{"encoder_arch": "vit", "model": "image VAE", "dataset": "photos of plants, animals and fungi (iNaturalist)", "train_examples": 155796, "image_size": 48, "crop_scale_min": 0.5, "horizontal_flip": true, "bottleneck": "kl", "downsampling_factor": 8, "encoder_norm": "layernorm", "encoder_norm_position": "res_post", "encoder_activation": "swiglu", "encoder_mlp_ratio": 2, "encoder_head_dim": 32, "encoder_fused_qkv": false, "encoder_bias": "all", "encoder_qk_norm": false, "encoder_parallel_block": false, "encoder_inner_norm": false, "encoder_patch_size": [8, 8], "encoder_conv_stem": false, "encoder_layers": 8, "encoder_width": 256, "encoder_positions": "learned", "loss": "mse", "latent_channels": 16, "decoder_norm": "batchnorm", "decoder_activation": "leaky_relu", "decoder_widths": [64, 128, 128, 128], "decoder_blocks_per_level": 2, "decoder_block": "plain", "decoder_attention": false, "decoder_upsampling": "transposed_conv", "kl_weight": 0.1, "init": "trunc_normal_002", "optimizer": "muon", "muon_scale": "match_rms_adamw", "learning_rate": 0.0044, "momentum": 0.85, "nesterov": true, "orthogonalizer": "newton_schulz_5", "adamw_lr_other_params": 0.0019, "max_steps": 16600, "batch_size": 64, "epochs": 6.8, "lr_schedule": "wsd", "decay_fraction": 0.4, "final_lr_fraction": 0.1, "warmup_steps": 830, "weight_decay": 0.1, "adamw_weight_decay_other_params": 0.01}
Rows from block 4 of the encoder of a small image VAE, named by matrix and row number. Rows with one number belong to one neuron. Each number is 128 + 24 x the weight over its row's rms, rounded and kept within 0 to 255. All counts start at 0.
Before each neuron's rows are labels from the 100 images, of 14976, where the neuron reaches its largest size: "place" is the part of the image that holds the peak; "colour at peak" is the nearest of a few named colours to the mean colour under the peak. Only what is clearly more common there than usual is listed. The data: photos of plants, animals and fungi (iNaturalist). In brackets: how many of the 100.
# gate: MLP gate (encoder.blocks.4.mlp.gate.weight, 512x256), inputs 0-127
# fc1: MLP up (encoder.blocks.4.mlp.fc1.weight, 512x256), inputs 0-127
# fc2: MLP down (encoder.blocks.4.mlp.fc2.weight, 256x512, transposed), outputs 0-127

place: top left (49); top right (28)
colour at peak: cyan (45)
gate.456 [150 120 124 141 128 123 117 129  85 145 112 104 142 124 140 166 135 110 119 150 112 130 109 111  93  74 161  94 133 145 133 136 134 119 154  88  99 120 112 136 174 130 141 111 151 102 123 165 155 163 159 145  91 199 141 117 122 117 134 117 125 135 138 104 100 151 133  55 137 136  98  54 112 103 150  91 137 129 130 120 114 105  94 151 169 146 116 164 140 124 122 103 116 127 130 129  99 129 109  81  88 107 111 103 135 130 131 116 152 108 136 111 106 146 142  57 148 129 165 113 172 151 156 136 114  81 132 118]
fc1.456 [138 142 122 114 143 147 140 129 131 116 144 162 116 148 118  87 105 163 127 100 135 131 125 139 141 169  89 119 124 128 130 120 119 142 105 126 136 149 135 108  99 134  96 134 103 113 124 101  85 116  85 130 149  91 103 133 121 113 100 148 123 111 116 166 141 100 110 208 113 113 133 217 126 148  97 126 118 139 129 126 131 142 195 111  86 102 127  96 108 119 119 141 137 126 130 158 143 125 143 177 162 135 140 158 105 127 117 139  88 158 149 174 136 109 131 193  99 100 105 144  70 109  79  97 137 160 131 157]
fc2.456 [104 115 130 120 158 135 123 163 123 110 111 128 142  82  96 133 130 121 110 130 120 139 128 135 139 117 145  85 143  65 119 140 135 139 107 116 120 135 137  91 150 157  97 130 146 138 122 142 125 125 134 148  93   0 124 132 125  88  89 133 155 112 141  84  97 101 133 120  99 140 131 129 118 146 117 128 136 133  94 134 126 157 120 124 143 112 142 149 142 124 116 105 132 147 146 147 122 117 138 136  99 106 122 151 105 104 112 152 162 105 183 123 134 122 148 163 113 125 152 135 165 132 175 106 124 132 135 141]

place: top right (48)
colour at peak: black (100)
gate.300 [129 133 148 190 104 149 124  79 141 174 132 151 113 155 141  71 189 123 102 105 148 160 120 139 128 123 129 140 132 140 155  85 138 126 117 104 101 142 113 124 177 181 117 111 103 141 118 133 109 142  98 127 122 199 127 110 162 169 134 130 158 131 139 113 141 151 135  98 121 109 119 118 180 139 142 127 168 127 110 143 130 148 113 132  78 180 119 123 128 122 128 156 139 110 110  94 136 132  71 125 127 106 162  77 134 117 159 119 114 141  99 130 169 119 138 134 129 107 127 115 123 108 134 144 139 168  86 127]
fc1.300 [122 127 144 106 144 131 131 167 132 117 121  91 119  74 123  90  73 149 146  92  98 105 119 128  97 120 113 124  97 121  95 124 142 138 125 146 117 116 178 136 119 109 135 161 152  98 148 122 147 135 142 121  93 137 123 126 108  16 154 126 120 144 125 143 139 120 126 205 120 151 115 126 120 131 110 140 100 146 148 130 140 159 189 148 148 151 112 150 120 116 104  97 129 110 151 158 127 101 166 129 107 152  74 154 113 136 116 122 121 118 151 133 123 123 134 189 106 112 129 108 128 131 135 124 132 111 127 134]
fc2.300 [145 152 133 120 175 173 147 128 132 145 146 121 101 107 108 134 106 109 131  96 124  93 119 118 103 182 125 111 158 118 149 118 121 123 142 113 146 124  81 105 101 146 121 160 120  87 119 127 126 116 123 137 134   0 144 136  98 206 106 132 104 104 143 147 128 116 125  84 119 139 147 131 160  98  77 121 138 101 128 146 132 138 132 170 147 149 126 134  94 113 133 124 111 194 141 128 144 115 153 119 123 128 117 169 151 146 106 127 124 102 113 107 133 114 138 139 146 129 132 134 167 118 163 111 150 142 114  93]

place: top left (59)
colour at peak: black (99)
gate.155 [124 166  99 143  94 155 138 124 163 101 161 131 128 156 149  80 200 126 124  80 148 171 145 140 108 122 151 150 100 112 161  80 147 131 106 146 105 184 109 154 116 170 115 123  87 111 144 118  90 110 105 120 164 178 135 112 118 147 162 168 143 151 124 117 127 138 151 131 137 119 133 137 143 149 145 109 155 126 145 128 136 141 134 171 130 147 134 158 142 142 116 148 143 140 136 110 107 111  85 132 132 105 116 106 131 140 141 117 161 147 120 113 151 134 125 158 138  99 115 168 131 108 153 103 112 151 116 135]
fc1.155 [131 106 137 105 164 130 139 117  91 172  97 112 136  97 106 148  54 124 134 161 104  81  95 112 151 133  87 110 145 120  97 171 122 122 151 122 113  72 150 119 144 106 158 143 161 136 129 118 160 153 128 133  94 104 122 150 125  60 103 112 114 117 106 137 121 124 115 145 137 119 119 106 148  96 132 161 112 145 110 122 113 151 134  98 109 120 121 103 118 106 143 108 124 106 131 129 137 110 181 117 118 138 123 129 111 112  92 122 120 111 112 143 130 121 119 147 106 135 174  92 119 117  92 161 124 103 153 138]
fc2.155 [131 163 135 130 184 171 151 143 148 185 145 140 109  87  74 120 113 127 127  89 111 108 119  97  95 172 119  94 152 127 167 103 129 135 151  93 146 132  74  97 122 134 102 148 116  68  96 135 111 152 121 125 151  32 145 142 104 172 123 112  81 122 127 135 130 105 135 123 134 140 156 124 156 108 106 134 120 114 145 145 122 123 144 146 153 150 103 143  91 105 121 104 114 174 132 137 136 138 151 105 105 135 118 168 114 132 121 124 111 132 146 133 135  95 126 128 106 136 155 126 135 138 180 106 132 165 110  99]

place: top left (51); bottom left (29)
colour at peak: cyan (36); white (28)
gate.41 [129  90 136 115 114 153 119 162 146 125 138 139 162  87 126 155 149 119 162 147 124 131 127 125 144 130 162 108  98  98 110  97 146 119 144 152 135  80 150 131 155 111 159  99 134 132 118 139 131 133 151 127 147 138 164 113 117 114 150 163 139 140  77  88 111 173 132  97 112 110 145 146 176  93 142 124 111 151  93 128 131 163  68 187 131  85 139 122 164 167 162  90 146 152 123  87 110  91 147 135  89 133 121  87 148 135 138 131 153 110 109  92 118 141  94  99 156 150 119 103 108 140 142 137 173  88 140 142]
fc1.41 [ 97 157 135 100 139 123 156 118 137 130 166 128 102 145  78 160 143 143 111 140 136 102  86 147 168 149 102 123 142 134 147 136  93 139  67 141 129 127 148 132 124 120 132 130 116 158  99  99 119  93 103 122 131  13  92 160 154 149 108 135 138 120 124 134 108 127 100 152 127 122 144 146 131 169 122 156 111 115 139 102 167 120 115 104 145 145  98 131 134 127 114 185 141 132 135 118 110 150  97 158 138 108 149 151 169 145 112 109  99 129  99 169 128 124 165 177  72 137 122 144 120 134 117 112 124 155 115 132]
fc2.41 [108 110 117 120 117 128 121 155 134 132  97 116 116 121  77 139 116 123 134 140  89 146 109 111 111 107 153 123 146 139 124 149 102 116 100 102  97 116 165 142 158 125 114 103 146 166 100 128 133 150 145 146 129   5 142 120 147 160 104 114 125 130 130 144 108 114 141 104 123 144 161 126 119 141 122 155  89 117 111 116 136 104 135 157 136 118 110 140  92 111 132  88 158 198 110 106 101 110 155 144 130  85 162 144 121  75 110 145 159 134 133 178 127 154 140 141 117 122 151 182 169 166 160 119 151 124 122 124]

place: top centre (29)
colour at peak: white (75)
gate.152 [130 107 141 131 117 141 143 163 119 122 102 108 154  82 147 145 130 166 147 105  59 139 118 114  61 122 133 118 119  93 129 136 162 119 128 144  91 129 125 149 121 145 110 128 133 120 128  90 153 158 131 129 115 109 128 124  99  85 120 146 129  97 101 105 122 108 108 250 123 152 121  57 127 137 135 130 156 136 145 122 114 148 175 143 170 113 122 131 114 106  99 146 118 122 135 169 107 136 136 165  94 163 120 151  71 126 118 123 141 159 158 178 119 114 109 181  98  73 122 163 130 118 151 139 150 145 138 146]
fc1.152 [143 155 103 124 162 123 122 107 108 140 121 154 107 142 153  81 155 114  96 143 119 114 119 139 134 129 146 129 117 170 136 122 138 140 137 116 151 154 121 113 123 124 152 151 178 135 142 181  95 131 143 138 148 197 130 112 118 139 143 137 142 155 141 149 131 143 139  33 158  95 124 200 144 140 114 130  82 128 144 148 145 129  75  90 110 123 153 127 119 157 127  70 109  85 102 106 180 113 127 116 148 124 112 109 115 135 117 147 109 131 127 125 144 145 105  98 140 185 151 117 112 140 106 132 125 121 115 130]
fc2.152 [138 152 139 142 144 167 122 159 136 121 121 132 104 127 105  92 115 133 117 114 102 141 151 103 115 137 100 130 136 139 139 161 133 128 114 115  96 149 102 122 113 145 111 176 158 120 140 106 125 137 130 143 110   0 107 148  91 153  85 150 107 113 151 127 158 123 121 144 112 155 120 132 133 134 133 121 130 135 120 128  95 134 113  95 155 125 122 121  86 100 106 126 136 206 136 110 156 134 157 114 121 158 118 154 109  93 156 128 133 129 148 122 139 121 112 177 109 123 140 121 158 120 162 133  97 116  68 105]

place: centre (29)
colour at peak: pink (25)
gate.482 [105 164 115 107 130 139 123 117  63  87 178 110 160 158 154 129 162 126 100 132 117 154 108 131 118 140 186 130 112  98  95 117 155 129  89 101 142 109 116 143 127 127  93  92  87 131 107 172 137 141 149 197 123 122 104  69 180 139 112 128  94 118 113  97 134  78 101 112 167 115 117 100  95 124 126 139 163 109 147 120 121 119 106 163  75 135 137 141 120 103 130 123 187 100 122 106 102 144 134 119 140 140 147 147 132 151 131 138  84 126 101 108 127 126 101 129 143  94 118 132 130 158 125 121 159 118 126 165]
fc1.482 [159 102 126 167 119 115 121 155 134 168 100 139 113 123 118 134 134 125 146 110 115 132 123 162 127 157  96 129 175 169 132 130 115 105 123 108 107 119  97 136 115 129 147 131 134 125 117 114 134 140 121 115 136 133 111 180 140 115 142 131 158 117 167 121 110 122 138  99 148 142 158 111 134 127 158  96 150 126 120 109 114 161 129 103 176 119 141 115 141 170 128 166  82  95 168 137 186 166  75 100 134 129 164  79 143 112 158 114 170  96 105 111 124  83 123 137 163 134 132 124 141  99 153 111 121 165 134 112]
fc2.482 [160 118 132 121  78  70  94 166 125 131  83 123 140 106 134 151  99 136 103 149 122 116 124 197  91 114 133 151 109 153 112 101 116 146 153 134 182 141  85 148 119 169 120 116 127 158 119 123 125 120 126 127 118 181 152  86 124 109 154 113 125 137 123 109 146 170 112 174 156 124 142 127 108 124 172 164 107 143  87 159 145 133 144 110 140  75 114 148 118 137 155 119 161  46 110 150  56 133 146 125 128 136 111 145 127 120 117 149 110 116 120 178 139 153 125 112  79 131 124  83 122 108 134 136 162 107 119 178]

place: top right (61)
colour at peak: black (100)
gate.415 [133 135 150 172 115 153 116  90 135 143 138 146 118 168 138  66 178 115  94 101 151 152 127 134 136 108 132 137 118 141 159 106 149 132 114 119  93 129 122 127 173 203 113 115  89 144 138 125  95 129 106 122 122 200 135 120 166 164 137 141 152 144 146 113 132 152 144  91 117 116 118 127 173 142 130 121 162 122  95 151 114 163 116 124  94 179 120 121 118 121 124 144 138 108 113 107 128 136  54 134 121 108 145  91 114 134 153 121 124 146 119 133 171 119 134 148 126 105 134 118 112 109 124 157 126 159  85 114]
fc1.415 [133 116 114 130 103 128 118  91 129 124 136 156 150 186 145 161 190 104 106 165 163 138 146 131 179 134 142 127 144 139 153 136 123 121 129 126 140 136  93 116 136 163 114 103 109 154 119 128 106 117 116 138 166 113 136 135 145 228 105 131 136 117 135 113 119 140 141  45 129 114 142 129 132 125 138 120 158 114  97 128 119 109  68 105 114 102 136 105 127 148 155 147 130 140 113 113 116 151  84 139 149 102 172 112 133 124 133 139 140 145 118 127 132 131 124  71 149 145 134 140 119 116 125 137 124 150 136 107]
fc2.415 [111 103 117 146  84  91 105 121 111 108 115 132 147 153 147 121 153 153 126 162 138 155 141 134 154  71 133 145  97 130  92 136 136 128 114 151  98 127 166 150 141 113 145 110 131 171 135 128 131 129 133 115 108 255 111 124 156  41 151 130 156 148 118 115 118 136 129 168 134 115 109 127 100 148 163 130 119 156 124 116 125 130 124  91 100 123 141 122 160 146 132 132 161  65 120 128 129 130 105 129 142 136 142  81  99 110 140 128 130 144 146 138 121 152 119 108 115 126 118 123  97 132  84 141 118 114 144 171]

place: top right (44); top left (30)
colour at peak: cyan (42)
gate.182 [153 109 141 132 128  81  94 140 109 145 116  93 149 120 132 140 160 128 121 143 106  81  87 123 142  83 123 102 133 179 142 130 136 110 123 111  90 109 132 144 166 130 124  95 149 130 107 163 137 164 137 146 110 171 134 132 133 162 148 108 124 136 129 116  97 150 104  79 126 128 104  63 113 122 143 105 152 126 111 114 142 131 133 167 195 126 109 139 152 116 104 124  96 135 130 133  96 125  91  90 115 108 110  97 140 144 132  90 144 128 114 122  93 152 144  68 126 141 158  95 164 151 158 123 116 100 118 142]
fc1.182 [119 112 132 129 155 119 102 117 105 121 110  95 141 110 119 146 159 112 146 139  85  87 112 121 117  81 143 115 140 120 143 128 163 120 148 147 100  98 128 137 151 131 151 130 148 158 141 156 155 142 163 129  96 174 152 130 134 121 142 105 134 145 147  90 130 147 132  76 156 147 123  32 104 123 161 128 126  94 125 110 145 129  86 135 168 135 130 163 149 119 116 120  95 123 125 120 118 122 118  80 113 129 103 123 127 134  98 114 150  94 133  89 107 138 115  88 160 125 166 130 211 119 173 144 110  94 120 111]
fc2.182 [170 145 124 150 110 150 133 105 138 137 160 131 105 173 145 106 140 133 143 134 138  94 108 127 115 143 124 148 113 177 137 107 103 113 134 149 118 138 116 141 115 108 146 119 113 122 154 112 135 146 104 104 156 255 132 113 144 152 178 114 114 150 103 171 142 166 109 134 133 124 123 128 139 124 118 124 107 148 142 121 131 108 124 114 106 126 130  91 110 139 142 148 146 104 119 117 151 150 135 115 166 154 132  99 148 146 143  91  97 158  93 131 114 134 121 109 127 131  80 108  85 130  81 144 139 126 134 127]

place: centre (27)
colour at peak: brown (55)
gate.158 [139  98 132 136 109 124 134 147  84 129 102 177 121 111 141 102 114 111 140  47  95 133 108 143  87 104  92 135  82 157  86 123 139 101 115 109 128 151 180 122 132 125 121  82 145 108  95 156 133 170 155 104 162 115 133 118 167 139 153 105 118 122 145 122 164 134 162 117 116 143 116 154 134 138 137 145  78 128 140  98 155 146 181 179 170 101 136 137  96 135  88  95 136 118 101 166 101  88 160 158  89 160 132  91 160 155 105 120 120 121 148 111 130 115  88 155 121  69 142 110  93 145 122 108 147 117 148 131]
fc1.158 [177 120 148 142 127 109 121 131  72 168 145 161 134 107 152 104 168  87 144  57  95 158 121 144 109 134  94 135  75 152  89 146 131 125 112 117 117 138 164 133 123 125 111 111 141 130 138 188 143 151 148 110 141 114 124 137 171 131 165  76 127 153 146 128 167 130 144 119 127 152 120 128  98 116 136 134  95 117 162 125 138 145 167 132 163 118 138 142 105 152  75 131 145 112  78 154 131 101 133 142 104 157 121  86 161 146 118 102 134  99 132 121 131 131 120 145 128  96 127 148 131 152  97 122 136 134 160 143]
fc2.158 [107 142 105 119  97 168 126 124 130 127 126 120 138 122 123 138 107 138 125 163 136 115 123 120 164 178 135 120 139 154 147 123 125 156 165 119 123 117 115 137 123 151 139 173 103 100 141 121 106 135 105 131 123  32 143 124 113 221 139 150 121 130 126 140 113 119 145 195 128 117 140 139 136 145 124 112 134 116 113 135 119 126  97 132 111 130 140 145 138 122 148 147 125 201 119 101 118 144 106 141 128 128 132 131 116 139 137 106 107 119 110 149 124 124 143  97 126 124 124 151 123 117 129 108 110 131   0 128]

place: centre (29)
colour at peak: brown (51)
gate.331 [110 116 136  91 123 118 113 166  91 122 106 163 139 138 158  95  96  86 140  77 105 150 104 154  81 104 107 122  81 160  99 121 127 127  90  84  94 146 132 117 152 137 144 101 139 111 126 145 137 156 176  92 155 102 106 116 186 158 123 118 110 131 131 150 154 144 163 101 144 123 115 134 150 131 131 163  87 104 132 124 117 155 170 158 177 111 119 142  98 134 103  80 144 118  76 160 122 103 144 145  97 148 151 100 114 171  85 136 118 111 158 126 132  93 102 168 113  86 110 108 119 153 121 133 157 138 170 137]
fc1.331 [138 128 137 117 144 121 109 136  90 144 126 152 161 114 176 149 116  83 128  60 116 181 124 172  65 105  81 117 119 149  92 111 138 104 117 108 123 136 153 140 134 149 123 151 159 115 132 153 143 181 172 124 166 132 109 117 167 188 130 103 109 164 116 147 170 148 169 102 108 111 118 125 149 147 135 169 143 120 122 120 122 143 179 135 157 110 141 129 125 151 107  93 158 137  66 155 130  95 123 161  88 152 145 105 112 119 123 119 130  90 180 116 141 113 120 141 122 112  86 114 121 154 111 147 161 122 164 138]
fc2.331 [147 139 116 109  95 136 133 121 125 122 131  88 111 117 132 130 148 127 128 143 157 116 132 120 114 180 134 110 121 131 126 135 147 147 115 135 171 124 109 123 117 126 132 143 110  99 102 140 129 108  96 125 140  48 143 144 113 175 135 141 123 117 145 147 124 104 122   8 128 134 134 117 115 123 121  94 132 121 124 115 138 144 146 124  93 133 136 117 130 144 128 150 134 187 132   0 141 163 110 122 139 131 131 131  97 130 140 112 108 131 100 145 120 122 135  82 146 152 142 123 129 101 107 112 120 146 153 109]

place: centre (32)
colour at peak: brown (49)
gate.369 [149 118 141 117 135 112 120 136 144 136 103 154 156 135 135 118  79 101 145  87 112 157 113 180  76 120 123 132  93 161 122 148 132  90 110  92 111 146 131 124 133 128 142 139 139 105 140 161 144 143 181 114 140 127 126 112 160 205 123 102 135 166 149 150 132 136 157  80 131 122 139 129 132 132 134 178 110 112 121 117 137 174 142 148 165  98 112 117 111 130 105  80 134 160  73 165  96 132 155 156  84 172 136  86 109 149 107 140 104 107 115 106 122 103  79 127 146 105 137 135 125 148  83  96 143 125 160 127]
fc1.369 [102 129 102 149 123 130 118 114 133  99 132 127 105 148 104 110 145 163 107 163 127  83 151 104 186 139 147 131 143  94 144 125 121 162 137 157 118 110 120 100 115 115 109 115 119 149 121 117 122  94  84 127 112 112 126 169  91  59 112 151 119  74  90 126 119 134  96 151 139 117 153 144 151 110 120  83 114 125 150 136 131 105  90  93 108 143 108 126 146 106 143 139 119  90 183 115 161 150 112  80 153 117 131 173 159 152 131  86 138 147 102 160 118 164 149  98 129 141 131 124 143 104 155 161 101 108  98 126]
fc2.369 [100 147 123 175 147 121 119 139 152 120 133 109 121 142 109 117 104 124 159 188 118 143 104 125 121  86 109 135 130 136 159 126 115 109 116 127  78 127 152 135 138 125 131 106 141 125 154 125 141 107 142 119 112 240 129 106 142  81 119 110 134 131 123 107 127 125 149 192 130 128 129 146 134 122 139 150 136 146 135 136 126 134 111 131 126  98 133 137 115 112 128 111 143  67 125 172  92 141 140 145 121 149 130 134 142 104  94 141 133 115 147  92 134 136 135  53 123 116 135 128 148 140 123 129 134 112 159 141]

place: centre (41)
colour at peak: grey (79)
gate.14 [107 122 134 167 110 119 115 125 137 166 149 139 134 158 100 136 103 106 146 145 160 140 177 129 185 116 139 185 115 111 105 152 142  96 121 128  96 101  95 107 126 152 100  93  95 124 117 149  98  98 153 129 125 110 140 116 145 164 105 113 148 138 123 131  95 135 128  51 107  85 164 112 125  98 136 120 120 109  93  89 126 122 125 154  88 118  71 114 138 145 142 154 128 171 116 108 108 128 124 139 152 117 165 102 191 142 159 127 148  85 116 114 136 144 140 106 125 108 116 141  97 130 126 102 128  87 175 123]
fc1.14 [146  75  97 124 115 121 104 100 140 147  86 112 154 149 112 144 143 110 148 141 132 164 126 102 123 125 156 148 107 134 107 148 131  87 122 135 125 123  99 132 102 166 124 123 102 130 132 148 145 117 109 167 173 142 155 124 137 121 135  72 154 132 108 132 130 139 131 165  61 106 200 115  97  92 174 116 169 162 145  92 119 139 112 149  99 104  87 127 157 125 119 167 125 170 121 103 136 130 146 144 137 111 126  87 206 115 128 134 134 127 143 137 119 138 129  86 110 109 105 158 104 134 104 102 124 124 169 120]
fc2.14 [109 129 135  96 148 150 133 127 126 138 119 117 119 113 135 133 121 103 135 167 128 125 156 136 142 154 102 143 191 145  99 154 104 133 118 144 128  93 138 114 145 120 112 116 134 112 135 133 107 138 146 144 100   0 126 151 119 216 156 144 125 112 120 119 123 109 153  48 129 102 147 127 142 145 100 109 135 148 106 153 129 152 118 130 159 131 126 155 131 138 113 117 130 198 143  91 127  99 140 121  92 135 148 119 164 149 139 129 148 109 125 108  94 112 129 157 135 127 112 155 156 115 137 115 133 134  83 110]

place: top left (47); bottom left (36)
colour at peak: pink (38)
gate.287 [134 125 129 139 124  86  94 150 135 163 135 146 145  58 113 148 132  87 128 113  79 177 126 162  78  95 138 132 151 135  84 136 122 114 170 108  74 137  86  96 154 123 126 107 146 134 137 126 143 124 175 127 101 102 147 119 125 167 105 152 146 149 150 126 142 142 152 129 131 114 123 115 133 150 112 138 164 107 131 114 151 156  53 162 174 114 140 150 129 134  92 113 157 148 111 148  79 117  96  99 134 145 133 113 158 136  89 118 145 116  99 137 182 115  77 122 135 138 147 130 125 145 143 127 154 102 120 151]
fc1.287 [117 136 123 157 108 120 132 167  85 149 125 130 136  75 113 126 106 111 104 126  75 133 176 112  93  91 138 117 103 103 112 121 178 179 182 132  99  73 112 104 165 116 142 120 165 159 143 146 143 144 160  86 124 147 137 119 158  98 102  95 128 129 165 129 156 136 151 101 164 146 134 119 146 134 139 110 154 106 107 117  85 130  75 140 132 125 145 149 132 126 125  76 102 165 166 152 124  96  95 132  68 143 154 150 126 122 109 131 157  97  84 162 125  97 104  99 144 119 123 116 124 101 158 158 160 111 108 162]
fc2.287 [176 122 125 117 113 128 108 109 133 178 171 145 146 172 174 111 128 144 125 125 122 107 167 130 141 194 126 149 133 167 112  80 183 114 186 116 139 133 130 161 115 106 155 144  95 123  66 136 116 153 108 149 173 134  68 124 139 155 158 159 142 143 123 155 132 128 135 128 170 101 110 137 121 103 142  72 131 146 130 136 120 162 205 161 126 150 127 104 123 112 124 137 137 107  89 138 189 125 145 102 109 132 118 118 163 107 133 118  90  96 122 145 135 114 100  67 138 136 144 122  79 133  92 136 118 121 103 117]

place: centre (27)
colour at peak: brown (59)
gate.223 [121 117 128 154  79 125 110 161 133 117 140 135  85 160 161 137 110 131 143 127 124 110 176 110 156  99 114 168  86 101 180 102 119  99 134 101 116 154 101 118 150 112 141 107 112 117 119 173  91 144 107  88 140 165 121 137 112 122  95 121 127 150 125 131 121 133 139  59 149 109  99 100 164 132 127 173 138 125  91 162 107 106 124 130  93 117 114 100 119 122 163 154 159 144  62  93  85 134 101 146 151 104 204 143 137 159 149 149 124 106 136 138 165 100 128 116  95 118 122 100 133 119 170 102 148 105 126 145]
fc1.223 [183  72 104 114 179 130 114  67 143  80  73  90 139 144 101 130 118 165 165 145 157 145  94 114 118 139 114 110 124 132 129 153 134 117 162 129 148 128 135 117  89 160 142 147 106 116 127  99 153 130  92 180 188 143 137  99 121 111 110 111 118  91 154 122 112 141 142 175 109 172 152 139 121 123 143  81 133 160 174 101 120 149 110 148 108 123 124 127 164 151 103 105 141 124 154 161 138 149 162 121 149 123 138 113 153  68 101 105 122 147 152 110 122 152 148  81 150 100 127 163 155 104  98 105 160 161 157 105]
fc2.223 [118 108 122 122 178 153 129 116 138 113 142 112 118 118 115 123 120 142 149 145 145 122 163 123 125 169  78 124 175 109 122 171 112 110 141 112 119 125 124 106 104 104 106 152 105 131 106 138 128  94 122 145  88  38 127 153 117 164 125 137 120 107 105  91 146 133 136  87 133 127 151 120 108 151 128  98  99 157 115 132 118 137 102 106 145 141 136 150 147 139 105 127 144 191 165  97 128 147 145 102 127 145 124 116 176  98 104 107 135 129 146  75 114 138 148 147 141 118 139 118 131 132 121  83 151 144  97 109]

place: top centre (32)
colour at peak: white (97)
gate.445 [142  98 135 142 133 116 163 159 143 110 107 130 154 100 151 147 151 149 128 103  50 156 117 109  56 126 117 124 137 105 142 126 129 119 118 146  75 149 133 154 136 135 102 122 137 115 132 114 151 157 132 127 113 100 115 131 110  52 120 139 116  85 111 124 112 125 115 233 125 154 132  43 128 138 135 137 153 156 145 109 118 137 163 134 175 128 122 158 110 123  93 135 115 129 132 183 110 142 110 138 111 156 126 147  62 118 118 115 147 159 158 176 125 111 129 181 110 104 135 165 143 122 158 147 128 151 133 145]
fc1.445 [132 170 111 131 151 139 123 113 110 144 123 145 110 134 141  92 136 117  99 143 125 108 112 142 127 130 143 133 115 171 125 122 143 143 148 104 166 146 130 112 135 120 152 152 167 139 130 171 101 113 148 137 136 189 137 109 112 164 145 140 153 143 147 130 141 133 145  19 163  91 120 200 129 132 118 127  82 114 145 149 138 141  66  96 114 120 143 125 111 150 121  65 104  79 106  96 172  98 136 117 135 121 113 122 111 142 109 159 116 137 115 125 137 129 103  84 155 178 144 111 108 148 101 144 148 113 113 119]
fc2.445 [149 152 143 137 140 167 123 155 139 120 126 136 106 116  99  95 113 136 112 119 109 133 148 112 109 152  97 125 132 142 135 151 136 133 121 117  91 137 105 112 108 141 114 171 154 118 148 110 117 131 143 138 111   0 113 142  94 147  88 147 114 104 160 123 157 126 117 139 116 154 118 134 137 144 130 126 136 139 123 130  99 141 118  86 154 123 129 115  91 105 110 128 134 199 141 115 158 133 163 124 124 160 117 151 105  99 141 122 131 126 149 118 139 119 113 175 102 124 149 121 145 121 162 131  92 118  71 111]